Rows from block 7 of the encoder, named by matrix and row number. Each number is 128 + 24 x the weight over its row's rms, rounded and kept within 0 to 255. All counts start at 0. Numbers have three digits each. After the name is the row's rms in percent of the matrix's.
# pw: pointwise conv (encoder.blocks.7.pw.weight, 192x192x1x1), inputs 0-191
pw.44 098:154123122122144083170083119136118135117141149143111110147176149099138146051115106114117139149112111142114210142153123128140138134134110128091142122121124115063161104126137115112132104108157148127128155161142082111104143162123130247134114114115119114158130106133185138128127108105127154091132108121115116122112143149149143129132137124132127132103139108116092196100075153156119109156086110141204123150121121126126120108125083147138103119130136133137119109149141124132136135118098114127101137125132120137126140104145103134151131114103143128110135149106121105124111104130145073124
pw.45 099:186115125106114131128107124146139139170150132126098119124206137198150104097088125109111114128121109128128083184159138107097110124122111102157117135111126100153146099120099119153126113114099125124117154141156127135146139091103135127129111116125120117117111144109151107106141157150139127113073124153117111170126152140116070123121137112124115112143118132126106117144171120146147124088173078151119121147137117116142109096147193156142129180116104126154149082126143091122108133130150126128092163114137109132194144128145118136106164138127119145151107130095103162136099138134123213137
pw.46 099:134124138095090113145117128141106151107063125113142152079151139146123125129126133111084091098130143141147104149129110111159127165148125124099130137130131137089102123113151149132135114112130131123109098143135104120142132116133043143114155131108082103134050125091116092118122149130123133135116124135104033127112178135169128123115133105138116161141134144131107114151101153147138114124145106112123118118131128136127122139150117076167092136155139099140145130111138108107175165189070137122153120137154205150116133184140133144109115163119111145108144152154145133119111126138126109131
pw.47 102:137147139118085129082103132144131132079083136094137127105125115115131145132155156126136110103152168113120156136098139102124137093118099141119134155143134122150130126133137125124129128141166095108062161117145109113113143117123123112140109110151137128127130067116113108100127137147147127093159171121159166100138108133158105096135128153099118147110127142121107127153127141128126151134100074089105114100135122104103137148173177166140074136143151124118161078157135149106130132120119122102204113124140097010126080130137117139125140096123137113103119124156121112092135116117130111110
pw.48 108:126152125135140129140127108121108129168125117034117099128130135130137118137104121120133127142134137094187136162121171120117127172128175116117144132123065153128132140140127109143139099137121138137254109135113126128151071131106121114122087129112141109113153145140142103125132137093131126172136106127126043111109109134185144135128133076112130129140146123134129102129135100123099146126094177134141137156124120090128139134137144118088122139105118163124127122129124147141140145080140134115158163122127124148131062165144098165117092118118124132137137156134120129139158126137135119139
pw.49 111:155114137130108134105108114122100127168149155130119109125144113113111152126104161093106131132138146147088121148148136126165130142098128118096170103171135104124174096155135077123156121113118159095133104118094083118133135071167108155113135131103109124136149142159146158140171130111132162121106133110098113136101135131091161141162116140107091123181127124159115126109140127113127116108157166159135141157111114155122128114115109153096076168164130176114151092156128138172114129150151132176087132088142085134164128161141112143109123136131109115097140099116139134081188145121111186122
pw.50 101:132078102126120124111099069146123142121163130128161141149079135143050136118128188141133156111140128174151130167128149122149137119098106107144139094148083133133150107154172158125142127118104139125103098131127116126128154156133142145123156135127126127117148197115117159168112140136086130148133142127091198127126102113149146118113155110121124132120145128135143178166135150186092141137140132157097089131105095115149138115156137176102128126126140123148167110080134135133112100113133113103134181095094133096139131146128095143122131150135146128163149084170149116123145159134130134159
pw.51 107:134122142123120138127114145115122086137077145139132124132155136128133141123140098123137062125117128100183134129124153141142127073102162132111120122146060136149110099126127102112126140122122129108065098133118130130118133125143194126167116139133136119132117067035148151132135096144135106145145165129152126107146110152167139126121113102112113141130126114123122156011122109135152148139143090097121125114133128135138128110129091157189118120151138134118143137116115124104127127116127121123147165142141139171135196087133103123124147165134133134131126092121127102099104136121136128109
pw.53 098:135124162151136132048131100131048105086126098151152159089133152109125155128146135134126156035160135114124175118130144115173108123114154115136121157149077121183130120132134115143147093086150145122132111112120152105156174102127112091148125131140168132153130140130113118141127109143165125162149126147094138150147119092119134136149109143101154119128163122147095154141094130131128093129112129148114117113137106126163150132183153152139162157126152121129158116120119109132173102150129127118114119126078156159090126104159134106101177110124110094139120139161131140149112113131116110133
pw.54 083:141147119148135146111107166122116145117120112171117100127126140125114136148148098134101112118107131127132125113159114135164088109150122157087120099108108160110140133177121153142123115129104118187153171131103087158144122124088141184154094081156142093146123128102146092115131144166073100128126132121127110134099128099135143140116131180115149135166123146116134113091123121138105098140127134203116111089115084114158083162145163067096131087132115115132147162114142131137119102119104166094156120153135109142168114133117179134120143111130112130155125107122117097114120150141129148194
pw.56 116:112087138133137182162166137121133112166147140183135096108122119118116144144136131145126104126124121104081096120134106154097118160126063136154129149143150126124109145145140133153126144135129138125122094102145146130130149109114083108146079136108150131130074119105132154141133110136120111138168161119148115141144124106162135122150123140122142126124131134138119128181140105084148145122119195105122130090140142097126153134135102107144146161137112150112130124148091147128120077153107116148132110136147025190128199101129140165122124116089118136118096188163128123145147106137106114135
pw.57 100:128154128116133122111108113127122132161125138138113131118138103178124116132120105124119136094130142131126107130108107140105121135127131077115132130150148122153136142126115121129139067075123123143130124135144127141118133117115111150137140094139097193122140125138142092126118146124104157115121131047102048129114119147165116156125123138138172104130255131130140130123103140125129125112134129131094119091123113123125122121159137123126117138141125115128110138109103129098235123143125158146145109123139138125108148149135128142128177128139126142138114126148171135101126118130134109117
pw.58 096:153115121125116155068114145123161186106096103135146155117147130149127100102139150111172180127133135120103094112136099141134133085098117109095164138138123152095146090144123133147136202143149143153150124121107111125116121133147126116111139149092154116133145167104134118135145125124067104159118069142116111080148118168164138154131122122125091090096152126120147116067148129098156144125104060123114131180115129109141143122140096127147079146127159144126151091122144133126098146102147142109084110127134131109093116099145120161118127126094139122130140148164141130147109091169134101133
pw.59 113:149130118131117151126109131130128106093101155116143147078139144114125134121144136087120110121141148069116117128116184154102115125125131158104151134136137094155097118162136145135146162134130121143151133129139121117120172117165158128133119074140101153122132136156150124117134115114105129162125091108127050105124098134167118142119122141115133107255144137120122112109130140126096185118118138080109102157138148156119166143136123143121118139104142120122152124145140120107117183070122111146163121131167167130146114143140106126101110114137143131118108194135165105118122118111103149160
pw.60 118:156145133130145114149124167136094129154130124128140134133118139157125114145129106163134115141129135128115127160127120142158105120117110125118149126140134132098138141148139089122078215169148132113118141125116113109128121095116135116115132148113122129142125143137168113140145122108123118124109145132115075111123161121060126135145128098150238140120249117137094109132135139111124103135158149145123136123117085142127134149105133131122119130113127119132138063091110120117154125131143116125133139111155119129099138122163135124116131131152127108093119122150098116126152120137230132079
pw.61 106:071148125125126137116126124133100078111140107124109136139120171103115150162108120109091065143124094145178128154134119136126124129142148158121116136144156088119152139110124130164113122138091112053111071123163142117185082120119164086119120133120128141133131143120132131169139102164121118166149179130104154149147134190119100156130130121111121104149153103162152153121122100132108118109136091132175142180109142119150153142144163115104137143116139129124140147122130137127125098146141142130151135126116219129136117129139159105123135152125161140132126078147127172160131159124109147160
pw.62 096:133096132121142127130117133135134092127220137097119152109146138114132139128121117112115179118163113128137133126132140134136112065112150153128125133130141117164124130136139112119138124099180099137164102136160148139131155107142147142130120126157116113143166028108118108117129102153101102122161028121150123131109125130108087119124134155120093131142142143100113134078115085129089132107174087106142097128142108115132127119133169115163153134130137121101124127136118104184122112099127140128141163127119145145112161172128084129120156099143148114149117112149129129096113149125141181152
pw.63 103:150123128104109102102097161140115109200136137117156158123080125137123130128144130103160117090131158151131126108134130149115101132147123129117138133092114124115157131119145132097197188173129138102124156122124110096143126118125096134119142153144125214144129119121133139150117091114119099117108136123117151101107123118073138134126144117134049152161154135152114145138109111136126108135131142141167077104136100098138126126129142128112133142142128142133118096152107155094143126120130107122134149156077126114154128148114139130158117165156120110104154116190158095155080112057166139162
pw.64 107:132120115106126155115124106135126146129127133119126144132129168132077137124150139084100106118122138101132110125112122134099115137137136102131117108138145134111144107137129112125162135175104136136140141137125096128102128099081107122151160148143124200109131152131133122149148141109114116142129136012099129137130125128125135117136130128126175130134037125100113120130128128123145158136138140142110114137121116146112158150125104130142122145128129113128141135135125143130255134145116210159113126122127119131168121129148104137093135135131110113108111097155146114111153100107130133069
pw.65 108:125154136129099130145142099125113106105179123130165106190149117142127144149123119133094195117116109087091125127149066114135130131145127116115130140143137143148166136142158104148139132135127131139121113124104133113129120128137150107114125130131154120127159223136139144137135126136114140160128092133147095137141112119098160137133120154129133099140129126135124141009100202091091120129138098134119130060136100129126126144133113108115124135148122139130137137138127187167135107089151132115117119138133105145127080145135123074099106097111135138146141152172147124114125097118148130152
pw.66 081:144139135143168156166137098121093175153099084122184135120144107115138136141101165129121134125105117107193145068132121097103137154135123121138120120144168144129161154161148111114141131137134152118141088114138125119100130119162135127143120125097124124111064131149155143114133148142112126200143185148122091129184142132123135130131133124119138126150127101138139130153107145152123111097061100147137145114112151107133134137141112131164091138132133086127107141135110122148185171147156159125154115127126088135149121152132178171118123086102164126119142094195157110121158123119133111116
pw.67 098:154097107108183097088120089141158094115090088111144153210117126122129106105122186109137092078114173143138193111176133130155120155155134123133124105148111108114097135146139113105129125130148108094117131141110140114123124105107133148132147116126110143117154128131143141139109137085125090141121142118129127087104093159133116124106132103153137100115120123125131120116136137113131134151087116129107100181128143130118113133139116127144098124161141131134124107100108131098158131073092120106094048097120051148129114141163126084103134084093129122132135098147132125156133133125117159139
pw.68 092:113125117097104109142118147133084107156110163130149144199150102149123133111124132104198116130184126172111073084122173069120138110121138123167146124141117127092147111092135125123139145109072154125119112091106126143065141144143169119103156121178140153144103077135135115131137139080094143131107119144110061148093136153140141109154139132114137128158138108122098131131107118140192154111093127134129127080111118116103116112113110111123129127124119139126150152126120097135151146131104150126183124121131130119142069162119125114135142147158129114134133127116161120152126149134127155149
pw.69 118:138117155139157143153142135136129168092136111096155181129132119136135147118143141182122126123095094130139115099127113136130165110101108124158133140125113160093137093154106070141135060128102221131168124125090118130081134178114108093128109125135135125117127149094122135119111153089130145122145116152149114100129162179114106136100118132142128120163109130119164084100123140148095121139163128150111130127141125109105129138146081127116145102127119123124182091171131134128148159102124133189113146156131123116122125117118121195086153107109164154138139128154138100121143091143155114134
pw.70 116:154118122141124130124105131128117108124119130145125139114113090121129131122126139151133127109133129121109133122133133140116113125128134145135131129150132133123160116142149136128164159019128118099152127117125121123118146120141120144127126138136131024123134158117130165135127132166112135123124132124113138123117108143099126110127123131136023138119101127124151124133113124111124132135120126151114098126136102140140102156114145132123123115121126122125125121122106124125220143116116109155115133128106116142138132141139138140124090136113119125093136121187145113164135149244214117208
pw.71 093:125115137081106154113134135127128146158003131120106115137133176141125122126104108142097095135151095161132124130160140117150137112129139139150123100127126122095111175073127135123117066140115135157157153138127137146145129126087139115151222132137164143127162174132116178148115123122136148141105134141149132107120126130096147137127118105124120127126139101135165146143132123092163076119041127140150129131121140132132119116108131110121137131112142127151141114172103141145124124124149096124139111132173104137122138163146143185128114142144110119136137134132124140187140132135125129090
pw.72 110:118015124145105123157138096123117092127158132177150104157124141124125118119123102144097036122125142071103143105150126087141128101120121117142120123108142159124118126152128152140132157133138132097117110131119151126134141128131142117128100141115157123125196149116140137137130119146142140152133143129152126116153145108178149136113118147141115116124124142155084133151134128048151123133142122130136153142108106159129099133114110121120121142145127152127135165116119143133116162116127115123094190136151035131130124165125105128118117184141103120127146132201132119166136122133131127133
pw.73 080:128150148088129121143151187121137111145072130146133145117142152118129112126111149108111062134128134188151152144132158114125135136093121123132119132124104144091135124124157142145119121165126162160142131136136166120121135117100116125152170133106157137125065116134128129133133118118135132134102146117117154116126137122160154095146117075130121154132137156132161129146121173106225139165080148143148155090121150123136135143099152132146109132124124152104099133121133159228140149127157102114110132125139074092142122080129106161156081108152110121120130076114133133126108128119115111106
pw.74 096:116166146144094158118161136102130156138129115130107122186094157100125141160116129117059136161110130071131124105130188081122134108108096141145109138107106119118140135166133132144113086139162149071131147140114138129140195119088132146158083116143119138125111136121143138101151093118155129130126079118133082120120093125150133124100123145121119117146150137110127133136072135165174137140077091138136165118159131141155142129109119103097123125140119153098097137099104127113115137114168114125111115128121066109135116162108149149140148121113150103143124157094073135134167098128110149096
pw.75 093:158103106161125145139073127106085074131139123132141127156159135166122104115158132119132130129133119138141138172161145063155134154128099147148156104129159117132097105161152126103149142078175137133114114133119132112142086161139084118118097104092116113144140164146160108108146175163087101091122130141128127108139119148172112110131135111127103146145134128120152158095111090110145097174108088138139109130125144129145123153108090166147128154143151148143129131098117129130121151141140119091132180101147158108109145177128207113111092168108103126138150127178125114129102121138118148104
pw.76 096:118124113137085112098107121141166125065152113128144120118149112143141112118153133119149185146126127165166152110148164124145121135119139123140135126131148140131123114097135151119142173129139117125061152130128111154133098115145241155127123116102126154134112124154135153143136124132107097172113128134103114140108128162153155140137118158115120157116113128102142156076134136098143158130149161115125140147127153151165116112132137035123141143109114137155121098119160028123128127102146128103110089088122147163136169127110154166140130153126128133139128127135139112131120148138107148138
pw.77 097:129145135094126135144141168126121128151125131132135118123140084160117122125144144157119124020144130097117105074115136086092117122098141139110152113163121132136137151111148084136137127135118116175123111112094128120112131128132136128111146140133179135136096094140138137125151142146180112111117127126146094137092091095170104134120133147117128128108125134130125157106094118195100120114073083111116073083123113107111139134143110117140139129132118127146119131124161086134119143104115143120169118130121162146131136168172134133118131096127115129162148088199158137078194149126146118121
pw.78 096:108116135130102125108103145120101097139049122071141132140135145138122114133134141134063109130137148136097074122144089094121117179127123130148143121140146117096129115127122139127117129115142127147119166147153144131135206127141099112135136122191120133132117122095129135164138130092117121146121076102134181149129123153207159129114134117109127089109138125109136138133112110164190129104133150139114110147135128133094138124130141125090095129124119144122151127122097128172106073097130114120119161115135132186120064155159116164124112141094122115107136123139118140179127096138123097119
pw.79 119:127182136131197114094102160136126096114148111094154127132128122146125116126126133128132139103131152112130145164137087110154087133115073098122145106142178104117121120154140137132130133130141099158113102116133135077148049127137108138135121143111141138141121118124113137117132150137134116134107151120120102146087060114128105127126133182171124121120136140101093117119095098140126136139086136134142100142119096140149122127126153117128115133134138128144089138099140102133139120107114129103135155117109251128121087111149205144112089134094130121155149142178141115136140137125141152107
pw.80 109:117107114116093138092176131135135105139143162056137109121147127133131107122136161143114119154131128090055177106127077127129129143154076140117132120114127130147143111137134140116125178130122111177095120150119171141142099128160098140155127128097119152141147067088138160123122112141110129096138074126152141145117155125167142117142130165156131151122121155116113157116133124160084172162151133131129142144134168145139110116082156125087107100139141138144143120133127135160134097065122151160144166133100133140129181159120105103151079155112139110171109127145150103145109128108138147122
pw.81 093:125094140132141120126156109123121089142128120131128132142137135152123110146134141111140119114121137104074114127133125077117130053132139129102125131130110132122119140136118136140119110140133130137110103138107141129116036147120150117138123138073137123122151132120125110126125135117109143128120100122111122135128126107088126126127134108153142104131133128125104106000099105144103124150110069153117120094130116142132138127113100122120148125116118162131113107118114175170133187154109128116164113124125152144125240144137137118131116149120142131138139159099136134142134135136131127141
pw.82 080:136141140108092127130133109098123073125125146136126100142177150141123125136125106124081139109143140201135120105105149151130127142101130132128121125128145150157043108096146134120110116139102146151136117139142122124117126090140119114106092129199129119110133234165153171120141107142119173116112119167108118180132142101190125136105119145122136135092106156144143130141168134163157111103173093164097131118133124138118136123112100123102091129114128132114124165146089154127169131132151132133093138107144101099126123139142146125141096106129109138159124095148118142108144138128172111110
pw.83 092:101130142134133104109122121124108221111050139128143138132092128104133151156113137107163107110138114123129193133132132100108114120142130098163081141112131148154105103119152079124135121140128150127111123105113153112172161113116152125169158131070150120150136107122134154178103128151098107130152052120126099157137099105142110143111139154128122116122165149197134129119097115119134134104119148140156106162089114120149138129120142103143166107151144136125132177119094106148135133160141107129117164135114173146123120144116116048128122144161101118138147141144149133128126136131112123141
pw.84 090:129120116139071107127130154126134142134090107106128116167117131142129115124118127107120092131156128120085104176146140116138121021117136135139138133126131120090126129153119160136136115129140130117094161143105128137125117143127085129121099123099140117117131145155136129126132130101107111124122031122144115132132139156123140118137131161132134134133142144123124119245070106158106101133135139172130130126124105163131126122142141151186129123119117139127143130137156173144134103108096109161184087115127084085132080088128183108124132104115137130129128129132118120107128098123131123111
pw.85 102:100124150126087155138142110125110096188206134110106116141129136109125122139105091124157151099117101083115129100134133129107133130176152112153111117148138142139147140165152154170118104120123110111114133132115163118149141127096123135147110139166135130121156050127119113167118114143088114093143058125132131143115094149119118126149128151127132094127135131120107130161109106116154107131128141150163136133133112113099146133115105107085127160157141106130115133121132095136146097117117110136155178144130193137140051126112106079086114201104106131132129171112132126130146092120123141149
pw.86 077:115124112123155113181145153129144132096118116062147100149160145136133089111114112127149136173118137121148126195135167100104110098139120123133155140126164128131094106134124153112128132135082148135117129132141124128128128111130000129111128131107138112126128117112143143125135131109109164125151163134159116082120113112103197123138137127090132133140123132105120119137126111137133154126102176158105156080128134127142144136107113179202126107129082128121153127118131166134122112124157152125163104134125107115150112090155181118102080101134135118139105153152121103158137127128118132124
pw.87 076:119122133107101127140134147149116036134142155120120149128113141114128168121101115162077122121095137134147120163148124114128125123150159104109102106127132128121129144105131160101125133137106082105119108110123151118121094138079105125145146132097167114125051063148150147146111130154106122144131031155110118121115134086092122133109135077143126078137125134103147137129141155165134114142145089119148103124112168105134126128140132074120112120137151149123129142125163130125121154118107110150160153149088221143109124158117142149102146150132134127129128144134124144094149127134143111141
pw.89 140:134162121109112108122124093157122175126127082078138151136172114115045111137170127122124140144150103173127156110076116120131130135129170111101122142111151134104125118135123127123132148122152124118118120139154128125134114128103094144098125101098097149135108163122198122124134135131134138138124134119161117140139132131116104123141136160152131114137125169105141165127142135124171130111085112124125210126082159113085107135125096141152121113120103124126126139122098111134125160114130117145127115138158123122137122103089100132145124130132147140159126095255105118119162140120124128109
pw.90 098:133120124118104118153143126137095082155150139111167104072126127152123133129115113147114181110121137156081160149146086165160114101119123103097118097115110148138122133124143160104136157138115117103149125078099119121153127107137111102135111167112159160123084077158145163161130062142133137150130116133080128170131138167152165107145133145178138149105130122140131133126136195184140157166168093162169133146124136132153123131113137112123111154106117129141147116112103115153159129150144127129110127139125128139137126136114098106139123148141111108108153185198146122137134147124148183110
pw.91 112:119113122116124129127101131148127136125125125118137000105142085125115092121103165117130117121127139136125098102093131130117132122123129121074145098139123150137128153104118106120133130125209121113093183140122130132090138151147117093087146125124151124118119097112070113160108175133143172111112124123142109126179136128143090133088142115129127137126144118128144083114123119102117138096116111144116157120147122125078133143116092127113151124152153133128119148067102129126128124122119133121130149117136139126090111133145115126108071127137147126047126122122123091114079126115112072111
pw.92 100:132144119137143095155126158128136113119098117122146143116132081104123137157144142115137042117125140104065118087142088087159108153108129109111139130139156100108107142155115135124142135099196098134105098125134135108118133126128085149136121121107133129156102070128163122130127137149084111072115136130154151098090113117137105120117129081114125122142126122075132158141075136098139181128116136094136116163133128113123143114157114058126139124147166149159128119123135096127140066101127130140123076121107159094098103113155110103099168114149143084133126150133118133145136145133128147125
pw.93 074:140147146133099129103111145127154139135114140126147147090118105138123104122109122119159119105140131114136178105136124116123135123097164106122075142133094156158000115155162107110136111149150153143159121120105147129116163124126147125126150127091129117144167152145144112140139124123135153126121119113094145119129146157165156142144123122119139147130137124169121158111135133205128121152123115134201100162133097129135107139157116091076125117101141130155073133124110130106126128096140098122105179145138133117152141155095176137132136151140074097136127107167160102102125115128154156127
pw.95 100:125138120133150127101110074115076113115170080151146147097138173143131156131110137135149154112145138113152106156136107062145128130150083108136111130190102126130115136146180103114134117094134089112138136128134149087130126098134162129113140139154112112105133161148121129151145065127136108151131133163119094135146100128159129130108123149098141159122135134113145132154113129171122074144106087131121138120123127124120138136147135148149119180112134117118104164079109136127123110164137170135157181134067145117140117118142158138106147153101152152127113100217153106154121124138132120168
pw.97 109:109123107125132143166101091127116132139140108123137116138110113144133111107118133133117114067113130125112114143098126140176119143105132120123118121218120115158107122117194135160136109118105120159120138141107100127117130082180112143132153096117162131129138144151121138147106121153114077104141108100055123118099138110139157130120117124140130133145115126127145136131106095117124134119115132141128097123125148119104115224113140111118141153120132134125118134101109130124229113119133156116134137154160135128117116118169127122074124123181161146133111112176155104135202123118120135092
pw.98 089:129168137141120124176188172094139105110126112108162063169134097137116114161125127123102138127132114040113131132153130125103127159154097120104124135137121156121133116126165126123125146141111168135179134116103121104122127129129115118157055152114180133108120152102166120098150112144153156116141146144106159131154164107105147133149115100111110133140125124152116126157136150116159136137093178109121107141148095100153148121122115126167113115118156154107114124110140117125105183112159115189155154144111118144143097108162134189109077112134117101147157170118133143124135121135133117122
pw.99 085:121099131109090143113118140138116113125180101134120134103125146081145131130112151174106114126080083120107169131117137077163109098105108110100112123143175132088094119147167111090123135178133143114153079137184131136150085120105129119136175140127103090137118139131112159121130121112080087119157179146120116116118126140146103125107123112125157180135134114128137117120156129116127160124147162101142114151112143108088116115139122068156140140105119127151131130180150123124096136156148155147124149149091048096104118124106120156100171126142135134091115128138130133116176099122125126123
pw.100 114:105123122137124185156128138145124129143158132130099138082165117124132132101097072138078065144116130129118131137143123103132126093096129134151144120112131129167114132087127136118148118117117153139119117087138113132158099124169144114131166102135144111121199206142115157120123133117126151113135109131135133123105163093164119124149152144157151115108112143128143125121102140149105126148140084135134126125096126123100136133099146091148186106110105144136135156164158085145090179135117150088112126143129196136108131053112108139153127106122147134158076143153105098132130155122149102138
pw.102 073:125132102129141093095105072119138124110153155128167095104129131142126099140159094112150091118123117098104154142140129170124108122146135138130149146144125145131135117123151145118148175117130122105138130105103154127113112101139127130113120125139159131122138145131137092120167153111174104122152145092060117128104090144251136123151124083159140131134134137157107143129140092175146127120148093160132106144123182170123136130134105128167151155158135129141117132090151121113133082122141147119141156128126109157119114164112128133114097207151098126129144134184135131115123116135115164097
pw.103 107:155152152082103139140125125128126135167187123142136150124137082161122093116156138211109139109056113141138139143135150118128121122137107161112148107126125131143131152110120138104184104101096157130138113131116112111103160135155123104102182090128116099136146081168112139132145101120150136154117106130093115106122134136081130128117129111135172132136194131143137120137148140096098125132124106149118104158114088124119119104135092149129105113109128119140121122083103124113149131138128124136150146124114134130245142160146137138099133135136128137124155134155145104137127088113107164175
pw.104 100:145182137142103112092129128128126119110158138128143116141126129126136135117116090157099138107130123092081106144146164115140117169119135102129114132131214162137114114140145116106154123133096161121107126123112140135138135102129163148110111115124143111129102147121152127166143120148153123130124170133094058147137118149195120162122130140122135083127135117133120121118114146178173136162184109183163066145127116149128113136153110139131119133161118157130158118125150146113124106227156113100093133147118139080126125169113139163140121160138105114135153086169132129124131123138140133129
pw.105 063:145117136102116128144126096133164128124145121105140132142110086100121128159127170130070117130110134075126121143104100123108138134131131103124122131118111152137114106137144122116122107152155130132114115107142136104119171117106109150145171113128168112147138127123102125129126117146107123150165112122100104129123124099118128123127115113136126157136138098116105121135142094138183119125095090138076086131113093141141090141143071127125115150127148255106147130077136098225136157097145111108142116123098130125128128115157151083107139137146139124133163156153121126113120143122119125141
pw.106 110:153144152150131149101097144119101088131119083146089099129145139139132121122109122148129129089149165102103132152146150145136119135117124118083112131146123137126123102128149153142111154158148153134145124126137145118125146114255137130131111132106130153132141176102150140137173150145121094126129144139134140150146113105142136150137111136130188123054139135135120140139138145130136084130130164123120090129148100136105124169115133134134130133135118133107133114109136128117062124151130179052133144131133100102076156129144133115112135131100111110143146127200156134106118129126087148137
pw.107 132:095158099118117131140157172128120118141110148067097126129113133125141132148113135144151133178130095149065107130121087143120129144144118139160141140112128122138120138111096116143124128150158186146161124103131129124119148154141086110132139122149114125140121139145112127081119106095124114105126094130143210160086129121169121144140127128150118113158128119138111143117121110096148134110089122124121124135132126129142124140113102109081157165095123123128124139156165138139103117072126104145115129142118036143143116061101132153141087124114110118115125077060112174143083165125111122126
pw.108 095:145151132115086121077128136134129108143100111028124143156140139136100117117153122147117109125141137081134136173112123101137133149127109123100124143134131133165115119137112113136141118127142099156134135148116131095138142129121159118101162122099116133112130124105128113095125141122118121002104147119132108107112143150110092129098124109159119138126122141122123148178071143144114150136102126144109131129117147146104110135112147035183121107127140121141119153114135177113116154194133119152123135122135115107134203106144126142115130140152138125124156150146126116140138138130129176114
pw.109 083:130108134143121128184145111140114105129108126091170118077145138143157126122141125131131165102105126076114107131171144129127124151114107152131113131123140126126140115167119106153113136120131111134164100157108147127120068156131157095101117127131149126116132105105136137138132151106148113002128090128159110121138135075123124125120132110103133115129127120124099158091107145094155146130080147128164109132142116109130151139166094070131118163121133150111169181146117178122130159169156142142108105136080111136131092117136156176101102101106135116135143173144112127132123113140123140143
pw.110 096:129154146164167108140142107104172127145116099126146105175124155121122121133137124096130140112137136074116121096143148092126143141113132133121156156145162126109068137160140096128140173131115132073097140136144108134148179153088137115123087124127143125114135149119125100139149140076118078146101146134135119107130106123127123106146121144111160088132108111116148126105119138127072171132136172132126096142154060130147145148152114208131117137114125112139133128102125107130067154146167124087138158131134121126136204147149153117148149188131152121149142128106125118156111095155131120118
pw.111 080:121108149128154145183098137136135112155157144126111169127145128127117188137160118108141123108152143143083049112115151067129124124091137126142123131109113131107086141123126140130103099152157127151108150135119122126131146144115106167111126112147160153137127129133103116114100126097109150144094132134141199148081143106191148142116120118129128145129154115076129123108101131129129141134164104086129129095102115142130157113132153137155114103139171131139123103150120116126131161085127104120132049128111230141120148132115131122111132076121132140128133079134108119125136088129119127148
pw.112 121:165137105106153093156110135109114149131142132124097089174180114158100089148089108103103134128110117116112130123220129153115117157102121122110166104118098126112154086151123099125124120128143130123146127161141118147149131113125114157094142125126127133134129121136175154137118201146148130150128159153112117148132154097120101119060119122112125106142118128110124095143132126156147136163106129150125113126149116136237114125153159167144121120118092125149081141149142114126137125122126125118124143134128133123176121098152155120115150125135124114176108136098116102128101147134116205132
pw.113 085:097129141116074115113129154145129080133134166117151087107153082156123103120127129120107140151123149116123166143147137124119125136118130075106077101112110135170000115122167116098139100150128159129139093109097171116133129125087107128110089124120118130121163145154145138119133104130140128127120179114104176120130124147169122138119145164115143131117148135160114112164143151133135135132127116151153123137126147132131092127136121128093075129081107141137142140112144143128129169125125113138109189144173120125155117173130160145132125109146102105122159100151146116097136129117153122098
pw.115 093:097149131123188114139137192116114117166139152109107165138101119096124149130102119117138111139143156138134072099108144144138124140129065112127134095117125117148160123123096123125118124106144186152114113111154124111142158124136120151145187141153141128148125180131123114099123090121106117130130103141105150171112131152107113140119122165134133101138123145135111155148150147165163111145085139132128111139104136105141099140134145176161118138141115130119079118134110136126138162053108121147132076142122156155079013108116105153132115151129149117141140114126134097131122123128149109148
pw.116 113:116081122118127108095144117136161189110208141106127152124126143136130131113077161121118112128136141141086138161102142127144142128112087133102118100134144103134096145151120170149114125145123149145111124142110134116106101097158142145129121131122156145133058117143122139147153136109117129098096166103129166092110125126083144121124152131157100138145162134107131119136118069203118144148162160105159119141145155156148133116105079162129137097156137119121118088129118139193112149147095132085141091109106188136156128174114160143122130141165137103144119112134124120122135131133118141167
pw.117 097:117115121109096128134129121130134092123109122125151018135105128097131118127109084148168113122134124148090121110123119137126121111118121127094159099146127150136119160115108115112148113127132114149139213091112147113122115145146097147141147137092133122133114132122098142140129202170140168113128121129130148096190107136122109127108128110134117107129143065169167092115142119136135138179121124162098145095132121135102118119099147105107125159125141125141096150094116130142105106107115137131111145080125116122109133149152157124101116139123146136087120123144124100126100150126137034087
pw.118 108:153167118130145126114133121130112122151147107158147112147173110143127112112132141148083118110166164123076134108137208171125109108131165115125124114131149161149093114142147141128147131107139161144111109130129128109087128106158148141128134115129121136124087128101136125125124110130143091139140090132093165144136122134145151133139138140135149168137124127109133140125092194136110144125104120099112079123136099138153124159118104172137075147136127115148135120113120145123119184082147157155126143122140205156116076147153149140125089098143142141126129164221159115144119121142129184124
pw.119 095:135181115128108137128120126138109133130111106102153138117160115180130124095129080134125150130130157122182126207139128052139123196084134153103137117122133136112097116133145111133129162116127127116117123148118140134148184145136000123112134121123116140136134131166153100123141149140095135171132077141140122126133119129151165130125128150154126119111095115129135149136111138151098135136124095116149133173137128148143120128115141082157118147130127110136117164128156164099128115115134143146120157116112105142137109128127142160129123133129122118104127202171141110144165144145130126140
pw.122 112:112122149116090119086142108138125074163140116134110132134135154137116139103118087156132124114121124142090131144139133090152135189116132115138128147128193118134121142129141147114108105137098152124122129120154126107143171108127054160132182130078138130120156213112123173137114102145133105134145141131131151106107115155141157154117139107127128154126128119114152138126137160131079138113110075134147132195101130118112140118138170164123163109097127103149125116110153108114111107148137131095092134122118184164157098141129163117114161111151128110133115048118135095122123137131124102162
pw.123 095:147111117132079109087077119127182201119249108119144125166100152145135124164122130115143121123127113104101209169116117131108122123128133148129117134131126145134133127150164130123138100119132138142127104143161140149177130090110110160159179124115130135128138195148151135156123151141089104144166105135114147089150079117130138169116101135096137161132122120129120127126117092128168135149148107121135124143142099156147170120118100148127109130108122139122111141095115163190152144109135118134134116117111129113094125109137135115118104139136138154102150142130133120132137149124126140149
pw.124 096:117010121140137120146099156113141142115124138083109126074150127133124119128140136104150140104131131137121121135131022088133136058111075130138129140133157134085111105152130181133123115133126129135146115144125119145129117146129106134136105113136122144142126130123138116129116110102112119166122136121158162109139062134095140149102123113119119146104127156097138148166109091144118101128145129129109141077135127125127109130138142214125144129122129130106138120154153153115110140120102128126101115135160059162120100133149166092106122119101142136123124164121129116147102101131130120113